config = dict(
    image_size=64,
    encoder_norm='batchnorm',
    fusion_encoder_norm_position='pre',
    fusion_encoder_bias='none',
    fusion_encoder_inner_norm=False,
    fusion_encoder_drop_path=0.15,
    eps=1e-08,
    batch_size=256,
    lr_schedule='cosine',
    warmup_steps=1850,
)
Rows from block 3 of the fusion encoder, named by matrix and row number. Rows with one number belong to one neuron. Each number is 128 + 32 x the weight over its row's rms, rounded and kept within 0 to 255. All counts start at 0. After the name is the row's rms in percent of the matrix's.
# gate: MLP gate (fusion_encoder.blocks.3.mlp.gate.weight, 768x192), inputs 0-63
# fc1: MLP up (fusion_encoder.blocks.3.mlp.fc1.weight, 768x192), inputs 0-63
# fc2: MLP down (fusion_encoder.blocks.3.mlp.fc2.weight, 192x768, transposed), outputs 0-63
gate.154 099 [112 129 110 123 131 137  94 148 129 183 158 191 139  61 101 171  80 158 125  66 111 148 172 125 156 103 120 190 143 157  97 102 118 106 132 163 130 128 134 116 166 119 101 136 148 100 153 139 123 112 167  63 106 105 133 112 102 154  77 160 159 116 173 133]
gate.155 097 [179 142 172 132 164 108 161 153  88 124  83 108  87 117  88 115  86 127 115  95 103 120 159 134 148 103 161 148 165 105 120  94 102 120 192 119  79 152 147 103  72 158 139 158 111 120  99 122 111 148 139 134 161 138 184 118  88  74 151  93 105 130 173 193]
gate.156 086 [ 90 164 189 150  43 125 124 118 161 175  65 176 155 147 101 120 131 189 178 140 130 202 127 203  49 142 117 122 147 122  98 120 208 187 135 138 159 116 171 136 107 154  73 142  45 150 142 154  88 148 144 131 152 127 118 127 177 121  76 132 186 121 140 113]
gate.157 111 [117  97 156  91 109 140 153 159 134  82  76 115  91 142 140 132 108 151 106 107 116 100 135 118 124 131 142  99 143 117 146  70 148 151 112 144 109  93 166 113 146 176 150 160 129 204 172  96  69  84 121  84 123 185 138 126 161 103 146 148  75  88 138 128]
gate.158 099 [128 107  86 104 107  84 175 123 138 196 121 145  59 122 151 129 167 145 143 164  95 126 138  97 183  89 140 159  80  99  93 147 191 133 101 113 126 149 135  23 122 137  90  91 163 109  87 139 156 157 121 112 109  54 125  74 143 123  16 144 153 121  65 145]
gate.159 098 [113 131 130 166  94 146 146 113 123 120 131  88  89 132 105  96 112 147 106 181 112 106 168 143 145 144  91 139 149 128 118 104 129 127  83  89 134 100 160 187 137 122  69 133 139 171 102 127 147 166 169 123 163 138 159 133  70  85 152 146 151 186 107 162]
gate.160 098 [117 118 144 128 122 183  97 120 120 128 123 169 124 126 147 102 116 129  72  98 145 142 140  94 162  91 175  79  82 112 126 177  97 137 133 104 118 124 198  98 119  54 102  87  68 128 139  95 130 104 115 132  87 147  94  95 171 131 137 138 147 133 154 105]
gate.161 101 [162 137 112 114  61 119 161 180 109 181  75 125 132 113 120  80 118 138  70 139 175 106 111 138 120 217 141 163 134  93 159 118 135 133  86 101 205 112  75 168 115 146 127  96 120 121 118 137 174 150 120 151 103  88 127 130 132  98 164 119  84 126 153 168]
gate.162 102 [159  93 116 130 178  88 129 157 139 110  91  80 166 140 130 162 147 135 104 120 167 118 147  23 122 151 130 122 110 100 145  55 165 131 168 134 145 164 149 105 131 172 116 100  82 138 147 125 130 135 103 152 147 125  93 149 117 154 109  98 185 135 130 144]
gate.163 103 [151 118  73 165 162 111 129  76 184 120 141 143  90 145 156 105 144 138 124 114 111 128  88 140 144 129 153 136 162 166 116  68 139 161 101 119 175 111  82 121 139 133  90  60 131  75  66 150 150 110 145  98 130 127 124  71 137 154 115 118 136 150 155  94]
gate.164 122 [168 127 127  88 177  99 179 150 127 174 119 122 161 111 117 132  65 186 128 134 104 125 124 136 160 129 158 175 108 163 187  94 131 103 199 132 124 179 152  79 115 115 113 146 104  77  93 162 122 105 109 112  89 127 126 121 174 109 141 112  92 133 145 169]
gate.165 089 [154 151 129  91  46 131 111 112 102 117 145 151  93 150 105 109 106 131 124 176 106 170 128 234 129 103 153 159  85 123 157 104  92  78 153  89 141 179 128 100 113 172  94 109  71 132 161 131 115 170 144 128  91 117 104 177 167  67 143  89  76 112 137  86]
gate.166 108 [158 117 101 113 177 133 109  93 142 131 138 157 145 120  72 185 122 138 107 126  88 109 113  95  45 105 133 123  44  88  90 108 108 132  79 152 103 143 117 131 110 114 157 122 139 102 101 102 128 134  99 117 146  90 186 140 125 129  98  94 112 108 125  42]
gate.167 099 [111 144 138  77 113 158 120 140 134 132  96 154  79 138 141 138  91 150 154 202 123 103 155 133 159 160 109 200 140 124 116 113 111 116  99 113 168  92 122 119 145  79 112  77 136 118 100 108 147 131 104 109 180 132  67 117  98 162 172 107 164 165 147 168]
gate.168 094 [119  93 124  95 137 113 119 110 161 146  96 122 112 113 178 163 105  94 107 149  92  88 103 124 122  73 158 115 128 116  84 159 161 120 167 129 139 158 153 178  91 115  94 142 139 157  96  89 153 127 118 127 138 138 164 110 167  60  54 115 123 127 150 150]
gate.169 102 [153 144 134 122 144 167  93 162 160 153  75 127 100 138 139 133 152 127  87 154  95 149  90  83 179 150  67 145  65 130 129  82 135 132 135 110 184 162 131 122 151  49 151 139 130 158 166 116  91 118 135 163  78 118 122  93  82 197  89 147 144 181 103 183]
gate.170 105 [151 138  96 163 132 170 127 156 167 136 177 123 153 102 188 152 126 159 170 153  95  99 116 127 115 112 135  87 136 107  71 145  91 177 105 103 113 125 115 104  96 166 149 171 171 132  65 146 146 149  87 102 142  92 168 115 179 163 124 116  88  75 189 132]
gate.171 099 [169 105 123 173  68 199 119 170  96  97 161  90 109 142 108 111 174 133 116 107 118 144 120 135  94  92 143 149 166 136 114  95 104 100 144 158 154 133 110 151 131 149  71 158 108 143 152 105 134 120  73 156 161  56  94 107  91 135 138 149 127 173 167 143]
gate.172 098 [156  57 112 152 117 151 104 130  64  88  61 146  86 153 143 158  38 180 138 131 150 107 130 148 139 102  97 140 120  99  98  87 122  82 199 147 140 131 182  86  87 112 124 103 154 111  99 185  98 137 152 145 161 179  97 158 108 148 102 145 197 156 144 140]
gate.173 094 [201 166 143 111 129  70 150 176 141 181  97 212 144 153 130 109 121 144 144  86 136 150 154 174  99 176 158 149 141 150  80 137 120  66 133 165 150 130  85  99 102 117 147  77  77  76 100 126 127 180 128 156 171 106  97 132 138 114 160 111 102 174  96 144]
gate.174 096 [ 96 164 137 104  95 159 138 127 114 155 128 123 148  92 115 158 154 136 150 107  99 156 123 177  63 108  82 124  97 145 128 116 136 151 146 155 124  64 134 133 128 125 139 166  62 126 149 119  68 100 115 127  70 101  74  60  82 132 145 143  75 141 115 113]
gate.175 099 [158 113  61  93 182 130  68 135 106 151 109 119 157 129 147 132 150 151 118 139  54 126 101 152 105 100  93 107  80 162 127 100 192 140 113  48 114 139 137 124 183 110 139 123 108 127 149  97 147 125 108 134  87 155 126 116  94 210 135 190 152 136 184 122]
gate.176 093 [149 103 134  92 129 117 144 104  80 165  97 149 123 132 163 151 131 190  71 109  90 105 101 121 140 157 138 154 130 193 226 132 120 144 186 138 172 188 131 120  81 145 143  79 178 140 166 155 137 106 117  95 144  66 118 107 133 111 117 119 118 139 131 128]
gate.177 102 [103 129  84 116 125 153 106 139 151 143 127 157  67 170 149 111 153 149  86 117 181 121 160 140 146 121 121 169 137 193 134  55 183 153 147 138 144 115 101 161 122  88 142 156 147 203 141 169 129 157 197 108 113 177 189 141 152 110  90  82 127 120 118  98]
gate.178 103 [109 152 141 126 137 175 168 172 139 152 191 143 187 129 118  60 117 119  85 171 137 118 114 150  95 186 152 153  98 180 176 170 163 114 147 135 141 145 134 142 121  75 105 147 198  96 144 166 122 101  58 121  94 166 169 140 106  91 126 115 110  77 183 148]
gate.179 100 [123 123  59 100  86 176 127 121 199 136 109 138 128 166 100 124 119 115  65  86 151 118 125 127 129 113 195 116 137  89  88 132  92 153  65 125 119 108 171  88  93 132  57 156 117 155 165 159 140  91 140 176  92 104  94 186 121 129 116 107 132 160 164  82]
gate.180 096 [113 112  99 158 136 104 104 135 172 158 131 106  88 184 186 130 122 133  69 114 163 113 184 162 152 117 181 114 161 134 145  97 135 173 134  89 112 121 156 115 150 175 100 151 199 133  91 254 108  88 171 131 125 141 147  95 116 208 148 164 143  46 148 129]
gate.181 097 [141 116  91  88  75 141  84 123 135 100 105 108 153 102 101 135 155 134  80 182 120 124 119 118 167  44 156 135 127  68 156 106 128 164 119 146 125 103 178 142 149 116 166 139  77 136 120  87 185 108  77 149  87 101 106  95 139 100 170 132  86 158 157 150]
gate.182 106 [117 139 132  58  74  70  93 120  91 126 121 125  80 101 191 115 110 111  72 118 153  96 125 124 166 148 140 116 125 124 178 105 101  93 117 137 110 148 111 108 109 108 167 165 123 154 161  80 114 114  98 100 113 140 131 117 149  84  78  96 201 159  65 135]
gate.183 095 [122  97 108 171 136 168 101 123  82 160  98 173 137 142 167 137 106  68 131  92 204  88 107 182 139 117 109 118 123 109 111 137 138  99 145 229  92 119 163 162 102 175 124  75 154 155  98 110 110 146 168 146 127 110 116 236 150 101 117 152 168  81 124 161]
gate.184 098 [111 160 113 113 117 140 132 137 121 153 159 161 118 129 119 130 193  99 100 126 140 152 122 131 102 135 118 146  94 157 130  97 152  98 157 119  85 109  71 143  83  92 111 144  54 125 164 129 155 160 159  88 137 116  97 145 110  93 115 139  98 137 145 115]
gate.185 103 [124 169 125 141 115  87 105  87 169 112  96 150 146 212 120  67  86 138 111 142 135 150 128 135 146 104  90 152 101 108 144 169  87 133 146  73 165 145 155 168 103 149 136 138 165 101  98 150 179  94 136 181 148 135 104 183 101  93 118 150 115 105 132 141]
gate.186 106 [143 143 134 130 118 146 162 157 176  78 111  87 107 142  97 157 156 111 152 125 134 146 123 170 108  68  81 159 112 134 131 111 198 123 130 105 137 133 132 106 101 134 101  60 169 172 123 133 119 151 120 130 163 146 203 143 116 184 166 144  91 110 116 114]
gate.187 098 [ 81 143 139 147 127 118  81  95 126 142 146 159 134 172 154  47 138 135 144 107 150 122 130 157  92 120 112 133 129 141 145  95 150 191 113 155  88 178  54  98 133 184  58 173 148 171 103 125 177 112 195  79  91 147  96  90 140 124 122 101 121  97 133 158]
gate.188 097 [138 145 122  47 114 118 114 136 132 138 172  90 101 163 104 194 101 156 148 103 123 128 114 156 152  99 129 154 131  94 134 163  60 137 141 135 163  72 123 154 122 181  83 136  91 138 115  59 106 155 173 122 119  74 118  89 132 166 107 147  99 111 140 138]
fc1.154 098 [106  87 114 128 126  72 110  41 146 110 104 129  94 119 128  94 103 167 102 127 161 151 130 115  93 150 120 139 115 131 135 126 102 165 103  96 125 115 150 118 176 160 100 148  90 128 100  86  76 164  87 117 123 147  91 172  72 172 105 143 140 142  81 155]
fc1.155 094 [176 175 175 142 144  98 108 144 102 179 103 168 109 148  87 132 156 193 134 119 139 144 143  77  91  70 201 146 128 150  89  98 100 115 131 110  95 119 203 100  85 141 152  88  67 178 159  76  98 111 129 151 139 139  93  80 130  71 144 103 145 149 168 182]
fc1.156 100 [119 157 109 109 164 123  89 121 135 133 111 153 133  61 162 132 171 147 171 133 105 205 159 150  81 149 122 134  71 103 154 163 180 145  95  83 112 143 120 115 106 153 118 161 114 126 116  55  34  79 208 175 142 201  82 115 119 156  90 124 183 170 124 124]
fc1.157 111 [125  69 110 146 138 134 139 156 111  98 145 147 165 131 120 142 172 157 161 110  86 128 138 112 166 177 203 201  81 147 105 145 119 172 147  72 178 108 117 146 124 156 125 113 149 160 121 101 123 173  81 163 139 132  97 133 198 130 107 138 102 122 112 124]
fc1.158 097 [117  58 180  85 124  97 107 144 144 150 118 119 110  99 140 127  73 106 138 122 114  78  91 185 138 132 130 164 140 170 118 125 124 129 126 130 144 178  83 186 132 106 166 194 148 145 122  74 147 120 126 125 118 143 138  61 158 140 112 140 119 127 112  80]
fc1.159 091 [111 189 148 187 111 132 122 165 159 136 111 133  76 136 105  82  96 153  87 155  88 135 125  92  99 157  85 107 130 132 140 162  90  97 115 113 128 146 121 113 146  86 123 133  98 138 124  97 133 141 100 118 167 160 159 106 146 111  76 159 146 157 106 198]
fc1.160 106 [163 153 147 123  75 110 146 145  49 131 149 165 107 120 145 124 124 133 150 146 130 131 126 170 127 126  74 154 159 122 117 131 149  54 153  99  75 118 115 146 199  35 113  66 127 104 107 133 142  87  77 126 135  94  93 149 123  85  61 199  89  99 111 123]
fc1.161 104 [149  68 143  82 111 167  89 135 109  92 120 114 115 102 117 161 129 135 118 119 108 113 150 157  89 158  56 101  84 177 101  86 108  99 105 122 119 118 182  52 159 109  94 149 153 167 133  93 115  65  81 166 115 127 151 125 119 106 109 111 124 112 135 155]
fc1.162 095 [ 87 129 184 102 129 156 176 139 107 133  67 180 111 163 105 104 126 110  99 136  44 174  49 140 135  89 135 166 143 119 103 141 146 121 154 158  79 120 165 115 183 150 135 149 143 137 131 155 136 171  98 133 138 162 120 136  92 147  96 150  90 110 156 135]
fc1.163 101 [116 104 155 146 100 118 196 165  95 133  70 128 164  87 110 170 128 181 140 162 125  55 126 157 153  86 140 104 118 126 118 144 104 145  92 219  83 114 188  99 102 140 154 112 120 177 116 123  61  60 124 172 168 175  84 154 126  83 174 167 116 132  97 194]
fc1.164 111 [121  74  84 118 130  59 203 145  71 115 157 150 115 157  86 135 143 105 183  74 110 179 187 169 137  64 148 172 133 155 114 115 126 137 145 151 119  98 153  94 143  66 137 149 143 109  84 107 179 177 168 127 109 109 127 149  99 104 169 142 144  90 115 101]
fc1.165 100 [126 136 107 102 132 150 139 183 138 145 119 104 215 165 137  93 140 151 178  83 112 140 187 115 162 176 170 151  65 181 128  97 153 136 145  90  86 134  80  90 101 135  98 162 154 114 144 147 115 152 190  98 117 130 106 146 154  82 137 140  87 146 128  86]
fc1.166 111 [148 124 130 124 115 135 108  90 150 133 157 102 111  58  97 170 115 160 111 145 146 115  78 178  92 127  89 130  99 134 161  96 132 140 143 127 175 164 119 134 162 167 118 154 168 140 117 136 176 163 127 133 136 103 125 107  80  62 160 100 103 127 153 183]
fc1.167 100 [128 106  96 116 125 158 131 121 107 172 104 135 157 161  79 108 125  94 127 113 163 175 145 126 159 193 112 127 136 189 124 136  94 107 101 125 130 137 111 132 159  89  85 131 172 112 181 117  95 161 108 115 142 131  86  81 133  86 106  94 130 219  99 100]
fc1.168 099 [139 107 133 171  97  94 154  72 113 146 184 133 113 171 148 139 117 124 101 131 170 153 118 144  98 148 131 105 150 167 113 196 161 110 208 149  66  88  89 161 157 149  94  92 114 136 144 183 111 115 119 149 143 175 134 202  70 194 144 106 137 115 204 107]
fc1.169 106 [103 218 177 125 180 113 105 111 156 118 121 114 114 154  95 118 187 135 109  95 196 107 137 108 104 163 148  91 139 154 100 104 108 143 115 128 144  81 158 174 143 142 126 107 133 106 110 179 151 143 126  42  69 117 101 129 136  91 129 142 114  79 150 107]
fc1.170 089 [110 161 172 161  80 133 106 147 128 131 149  96 163 167 157 138 134 125 108 146 133 108 120 162  79  87 148 136 172  85 187 101 188 125 100 105 148 149  90 127 150 101 172 154 177 111 153 107 127 144 148 159 109 175 129 157 124 104 125  91 128 162 133   0]
fc1.171 104 [ 84 160 163 139 161 130 162 103 101 112  60 182 162 146 134 117 138 129  89 165 100 127 110 127 191  67 115 187 173 127 146 137 135 153 165 100 156 185 100 180 138 106 158 126 190  66 109 131 129 132 152  83  91 127 142  84 157  79  79 108 103 128 125 134]
fc1.172 106 [165 107  90 149 116 107 112  98  67 161  86 134 109 133 163 154  61 194 140 122 140 136 121 150 118  96 103 168 121 128  83 123 192 136 108  95 133 108 123 149  67  91 167 128 188 145 102  70  79 127 130 128 167 196 139 136  38 133 116 151 225 153 185 135]
fc1.173 096 [139 123 172 147 123 129 164 176 101 144 106 120 110  98 103 134 134 146 138 191 117 166 130 207 111 155 207 172  98  65 140 144  70 178 213 158 115 121 101  94 127 135 102 146 144 112 160  92 199 159 106  91 158 114  81 114 108 100 109 156 180 100  40 134]
fc1.174 098 [106 120  90 133 180 119 126 101 123 143  59 159 151 148  94  90 107 163 134 140 148  41  68 119 134 166 143 134 184 130 131 158 191 107  84  74 139 174 118 141 149 138 126 136 101 126  87 199 151 106 121 128 125 150 199 109 103  85  95 138 188 105 151 162]
fc1.175 101 [108 127 135  86 133 110 133 146  90 140 169 136 126 104 107  96 169 153 141  63  65  98 146 166 137 140  88 127  60 188 146  98 134 117 119 153 101 115 121 135 174  86 127 118  84 158 120 120 138  66  61 122 179 157 140 123  94 152 142 109 121 119 115 124]
fc1.176 100 [147  74 140 150 150 148 148  95 104 144 161 160 185 183 121 136 199 153 102 138  97 131  91 100 110 109 136 144 194 192 157 171  75  91 105  84 151  38 168 120 174 171 120  92 188 106 159 123 132  64 160 179 125 173 101 128  90 100 130  80  98 148 113 123]
fc1.177 099 [161  57 129 142  49 110 124 184 130  78 105 146 131 104 193 126 130  96 153 187  96 149 122  89 164 119 132 120 126 152 134 116  78  79 178 121  99 122  78 147 160 120 107 126  79  90 133  77 151 143 100 131 137 105 126 165 141 116 147 159  76 122 118  47]
fc1.178 100 [126 184 128 120  89  78  94 190 139  26  84 163  73 113 139  83 135  96 163 120  86 102  97 120 131 153 128 136 100 136 152 161 140 110 142 102 163 126 117 121 124  80 145 149 161 127  87 126 124 117 104 108 132 138  69 138 121 217 203 146 134 114 113 172]
fc1.179 105 [113  81  98 126 134 133  74 115  83 151  71 125 142  95 183 142 162 126 155 116  81 114  96 129 128  95 167  94 116 107  69 143 105 178 142 126 111 149  51  96 153 138  45 111 116 137  96 107 151 103 133 103 116  91  67  97 109 177 127 148  78 169 166 135]
fc1.180 099 [137 113 109 111 179 138  77 167 141 189 140  83 114  51 136 128  65 146 124 138 134 154 140 164 150  90  99  65  91 182 105 103 111 111  79 169 182  71 101 109 103 160 107 107 121 109 114 100 116 136 133  98 107 154 138  63 130 104 158 156 146 120 141 103]
fc1.181 103 [139  74 126 163 136  60  68 119 119 138 141 154 106 147 156 138 102 126 154 120 139 116 118  82 117 124  93  81 118  59  96 166 168  95 126  88 141 140 125 218 126  67 114 187 185 129 151 134 144  71 176 101 189 183  72 106 122 200 148 140 129  98  96 153]
fc1.182 098 [111  73  84 158 102 143 129 133 106 155 144 104 170 102 136 150 103 160  88 108  96 176 120  91  76  93 132 154 133  89 146  95 194 103  80 134 139 143 130 154 138 127  80  96 143 194 120 202 109 176 179 159 207 160 113 135 119 154 141 117 111  87 132 146]
fc1.183 103 [ 78 178 130 116 113  98 143 130 159 121  95 143 125 105 126  66 122 213 139 133 139 121 114 123  58 151 159  91 143 122 165  94 116 172 141 174 124 140 153 160 121  80 126 128 179 156 163  98  45 151  76 145 182 139 118 121  84 159 103 118 126 128  98 225]
fc1.184 098 [118 115  94 119 160  83 158 103 154 138 111 148 116 156 120 154  68 121 163  96 119 134 100 138 119 131 147 112 171  90 202 103 126 136 156 109 154 122 170 134  82 128 118 150 141  93 188  90 135 148 137 121 115 120 118 126 104 120 115  80 164 106 178 107]
fc1.185 108 [160  86 127 162 144 100 127 146 169  97 165 107 126 113  92 171 177 146  99 171 110 146 147  96  95 125  56 197 111 133 124 159 142 128 164 173 121 101 109 147 169 169 116  66 115  85 115  97  96  66 112 140  87 154 166  98 135 113 162 146 161 142 165 102]
fc1.186 105 [101  59 163 161 115 107  85 146 116  93 174 165 129 167 176 145 124 135 133 182 204 119 140 100  97 130 175 129  78 120  97  73  91 131 131 150 113 115 142 161 129 166 131 130 229 141  96 132 112 167 171 114  73 128 126 178  70 118 150 107  74 121 149 161]
fc1.187 106 [102 115 150  95 182 128 110 102  94 113  45  90 107  99 151 199 116  91 150  47  85 153 145 182 136 166  81 139 165 151 170  77 165 128 117 124 156 100 123 110 162 133 165 125 157 112 133 153 158 151 160 117 110 183 113 151 122 133  73 153 196 134  76 123]
fc1.188 105 [145 138 121  74 118 135 142 171 143 126 171 106  84 100 115 117  69 173  91  77 169 155 128 148  89  91  69 158 102 112 100 158 151 120 134 145  99  55 127 158 109 132 119 114 150 134 134  81 113 165  86 185 119 131 118 110 171 127 100 136 200  63 135 122]
fc2.154 100 [132 159  95 177 147 184 162 165 174 104 102 131 100 138 116 110 186 149 150 141 128 183 143 174  97  96 127 118 150 117 187 139 130 112  79  71 111 110 190 146 138 123 102  95 106 102 126  92 105 138 160  98 121 118 136  73 139 120 104 127  50 167 113  47]
fc2.155 096 [119 153 106 145 190  84  69 121 149  91 141 145 119  64 100 127 102 175 209 141  77 142 169 142 154 138 111 156 116 138 165  97  84 119 143 117 140 112 109 128 139 146 122 137 111 108 117 164 180 101 137 125 123  65 144  81 106  97 123 151 104 118 160 202]
fc2.156 111 [166 135 200 150  58 134 167 105 112 148 119  98 106 157 166 154  76  73  89 136 108 141  89 133  95 208 140  99 146 111 145  30 138 123 145 117 113 116 164 128 151 171 129 135 123 120 176 123  95  95 129  98 140 178 138 166 145 134 117 119 107  88 108  79]
fc2.157 108 [136 145 120 117 143 132 151 134 104 115 107  82 156 107  96 130 106 102 127 141  94  57  86 173  91 116 176 151  81 160 116 114 166 155 111 118 100 177 130 105 118 112 154 100 150 156  68 147  55 197 151  86 155 112 134 127 179 185  85 151 161 134 121 102]
fc2.158 100 [159 139 154 119 136 131 182 155 144 120 102  73  68 113  84 132 135 133  78 112  82  95 103 102 148 137  95 130 122 158 105 139 161 104 133 192 163 122 106 164 215 146 115 126 149 158  68 100  88  95  98  90 168 110  73 117 128 185 176  77 173 122 112  98]
fc2.159 091 [109 104 121 114 150 100 114 139 149 156 113 150 126 141  74  40 107  97 136 156  85 127 134 165 102 154 109 101  90 151 132 120  60 107  72  99 113 167 133  90  91  48 120 197  85 156 170 109 163 132  78 136 121 177 123  90 113 124  45 138 103  95 113 112]
fc2.160 102 [ 90 175 200 129 166 142 119 161 126 135  90 102 106 173 134 121 148  76 104 185  92 124 147  74 183 119 169 164 100  91 102 148 128 161 108 154 124 130  99 118 151 144  71 129 162 134 145 134 162 115 127 166 145 197 172 142 138 119 151 162 142 120 145  72]
fc2.161 103 [131  99 136 132 129 105 158 167 110 160 162 141 129 122 108 112  78 109 106 197 101 152 105 111 184 102 139 118  73 143 131 116 121 131 136 142  91 175 155 101 205 145 191 105 190 125 112  56 147 123 151 102  76 164  95 102 124 115  98 114 144  63 186 123]
fc2.162 094 [127  72 126 186 141 147 138  78 108 156 101  58 132 148 100 141 121 118 158 140 150 112 101  80 109 107 161 168 150 170 130  86 150 135 141 143  96 133 133 125 101 151 110 120  80 159 149 167 125 115 214  67 120 169  94 154  48 103 133 127 138  88 151 156]
fc2.163 105 [131  80 115 125 130 127  97 113  83  73 122 173 117 161 160  92 175  82 153 126 165  93 112 166  93  53 143 172  67 122 129 203 121 140 143 123  85 117 160 115 138 156 104  99 136 128 108 103  67  85 127 138 126 166  75  69 127 112 149 119 155 130  91  56]
fc2.164 114 [115 196 117 163 162 142 179 120 100 126 119 164 182 168 176  94 160  66 149 151 109  71 103 141 130  89 173  91 119 115 154 143 150 162 103  88 135 124 139 124 126 164 111  76 167 150 100 113 145 173 161  81 124 120 164 190 185 174 123 123 139  91 100 168]
fc2.165 100 [131 178 138 127 119  92 111 139  89 166 124 138  82  95  64 100  69 133  78 166 151 123 108 145 135 136 118 129  93 149 144 103 100 110 128  57 102 115 156 107 144 119 160 153  85  77 154  45 158  60 223 117 114 201 110 156 136 130 171 115 116  88 125 121]
fc2.166 107 [204 123 148 144 164  95 100 161  57 101 111 166  80 216 116 167 104 144 116 128 161 138 118 123 103 152 153 149 143 124  86 134 100 148 120 153 102 137 135 112 101  71  98 130  72 111 144 139 155  85  47 143 115 141 149 111 140  64  89 145 106  99 151  91]
fc2.167 104 [109  98 110 146 166 172 109 118 164 103 133 149 129  81  61 120  93  69 121 157  89 156 159 141  92 127 112 163 189  93 157  76 134 116 127 112  81  64 111 100 137  74 136 173 133 106 201 118  58 147  76 132 122 158  84 117 104 167 141 155 126  86 119 152]
fc2.168 097 [177  86 104 161 119 149 127  60 159 122 118 107 132 152 124 141  60 105 149 127 114  78 152 125 121 135  75 152  95 137 143 177 189 143 151 131  97  74 153 105 151 143 151 108 122  88 146 136 136  66  99 117  85 143 118 134 151 102 139 179 143  96 144 163]
fc2.169 102 [111 113  94 140 175 154 107  91 119  74 162 145 148 174 168 109 152 122  97 137  93  83 157  76 133  84 125 135 131 111 122 139 169 125 141 146 147 153 140 134 121 156 113 123  82  76  99 106 150 144 157 168 122 130 135 100 181 138 124 117  64 162  69 145]
fc2.170 090 [143  95 150 143  65 141 137 102 102 153 143 154 155 174 140 160 114 210  84 159 117 137 147 158 151 122 150  99 119 104 134 125 151 134 148  63 174 140 126 127 124 109 116 116 143 111 125 165 133 156  82 112 116 175  98 114 126 106 149 180  85 118 142 114]
fc2.171 099 [ 65 167 148 182 150 171 129  88 126  71 168 139 166 127 175 120 143 108 149  92 171 127 102 147 165 104 100 158 169 137 146 128 141 197 157 103  93 124 170 147 116 135 159 135 184 136 175  19 171  86 111 109 108  87 137 137 112 138 121 151 148 138 147 191]
fc2.172 101 [148 118 180 200 109 187 133 172  93 151  96  87 177  84 131 145 129 139 122  70  91 121 105 163 123 126 112  81 140 102 128 127 125 143  99  98 154 160 102 149 122 122 192 187  87 130 164  59 119 156 130  83 125  85 155  86 157 149 100  83  94 125 145 129]
fc2.173 097 [151 123 150 121  74  79 109 145 108 126  74  98 125 109 148 121 145 138 162 167 223 108 172 119 115 169 194  68 125 137 127 117 108  98  80 147 121 104  91  89 169 104  91 117 127 196  92 142 108  81 125 174 158 162 124  88 194 147 168 148 159 135  97 153]
fc2.174 100 [ 50 178 120 150 151 115 113 111 116 121 131 151 102 174 139 147 119 173 133 104 110 120 140 136 122 157 173 102 112 143 143 179 192 138  66  87 111 136 158 163 132 101  68 172 133 160 118 152 108 168 113 169  98 114 116  52 119 110 191 137 125 135  86 116]
fc2.175 099 [102 202 159 143 159  78 151 126  86 143 181 112  96 128 142 177 110 173 144 157 159 146  88 180 145 163 119 169 153 117 109 156  98 148 116 112 149 172  78 137 130 111 108 124  96 179  79  96 195 138 153 127 104 141 172  84 102  95 150 156  56  86 123 153]
fc2.176 100 [138 160 155 144 130 100 133 134  92 133 143 122 105  87 147 136 115 114  70  86 128 134 132 101  87 141 151 158 141 108 133 179 154 182  93 144 131 171  39  79  86 151 121 115 108 102 169 140 141 173 113 158 130 164 118 127 165 118  97 143 186 159 101 159]
fc2.177 099 [172  98  88 100  67 125 134 156 103  87  96  75 171  93 124 115 167 130 150 138 167 155 152 155  94 109 191  92 112 131 152  72 149 127 166  98  98 108 169 123 140  66 139 139 173 168  57 162 122 130 230 177 109 151 169 173 170 102 124 167 149 108 186 128]
fc2.178 104 [177 121 166 149 131  95 161 147 175 105 110  75 131 149 163  92  91 170 168  71  71 139  98 105 106 193 141 139 118  89 101 149  81 116 149  96 133 160 139 177 122 143 119 131 157 151 163 129 112  96 143 124  97 108  91 146 116  75 132 131  96 121 187 118]
fc2.179 108 [144  85 128 162  89  93 102 169 140 120 158 101 132 126 120 121 158 200 113 159 136 148 128  86 122 127 181 124 159 138 108 118  88 131 170 115 137 121 144  98  76 177 157 142 124 165 142  97 157 117  47 105 119 174 119 143 156  95 103 165 153 162 176 165]
fc2.180 094 [117 109 114 109 145 151  84 164 172  91 122  84 129 123  76 148 136 148 122 181 134 174 153 134 158 174 138 144  80 178 139 149 100 104 170 168  81 164 118 147 131 104 140 132 133  87 101 137 139 166 119 124 171 130 115 146 144 124 138 164  88 139 171 132]
fc2.181 104 [137 152 125 183 128  93 139 115  81 100 180 170  88 134  77 150 182 131  57 139 165 114  93 104  87 190  90 108 107 132 191  94 120 104 142 103 158 135 128 109 142 155  67  86  93  62 186 114  89  85 183 104 114 139 165 109 111 141 120  95 149 124 126  94]
fc2.182 094 [136 213 112 136 142 143 155 132 114 139  89 132 135 105 130 137 112 103 151 143 107  79 191  93 132 111 157 147 111  59  95 153 184  98 111 147 105 157 135 109 125  87 158 161 172 133 173 155 122 137 146 127 147 132 159 145  93 128 113 122 163 152 155 114]
fc2.183 102 [150 168 147 149 137 108  85  77 119 121 168 101  99 141 109 107 140 155 176 115 179  14  64 155 171 138 133 148 158 115 149 185 151 126 123 123 148  86 192 100 149 140 202 151 102 155 126 118 117 128 165 105 139 144  63 120 103 158 124 124 124  74 150 115]
fc2.184 093 [115 124 102 136 137 108 164  58 104 123  78 157 193 174 114 138  34  82 163 130 153 121 132 195 170 173  95  55 109 135  90  53  95  94 159 132 153 136 142 125 121 121 121  75 138 132  93 181  81 106 146 140 129 116 147 106 101 139  53 103 150 106 166  99]
fc2.185 109 [145 167 109 198  77 123 115 124 166 117 102 119 114 125  91 139 158 144 153 148 104 136 111 175 100 177 115 139 146 154 100 101 112 126  33 147 146 158 122  79 104 116 174 123 165  58 124  75 116  68 144 104 134 111 157  61 204 121 122 153 169 127  82 126]
fc2.186 106 [104 107 172 127 105 111 140 158 104  99 121 109  99  86 140 154 126 135 124 133 130 203 108  99 137 131 174  97  98 151 182 106 132 117  84 121 138 126  84 213 160 127  32 162 106  74  79 148 173  98 121 140 218 128 127 125 133 104 125 138 119 144 101 147]
fc2.187 107 [184  58 153 159 171 137  95 181 107 110  56 161  88 132 130 181 121 145 140  87 128 160 140 100 144 137 117 154 150 135 152 171 101 119 108 114  76 110 112 144 146 119  88  83 113  81  92 156 151 131 112 117 100  82 186  81  72 135  86 185 119 134 128 176]
fc2.188 100 [143 124  72 159 141 116  87 132  89 120 115 144 142 141 154 136  84 112 172  78 178 180 141 119 139 165 117 160 130 158 130 111 141 111 122 119 116 150 134 132 127  87 118  90 160 151  84 114 125 114 151 117 161  82 151  97 165  75 127 178  89 105 153 148]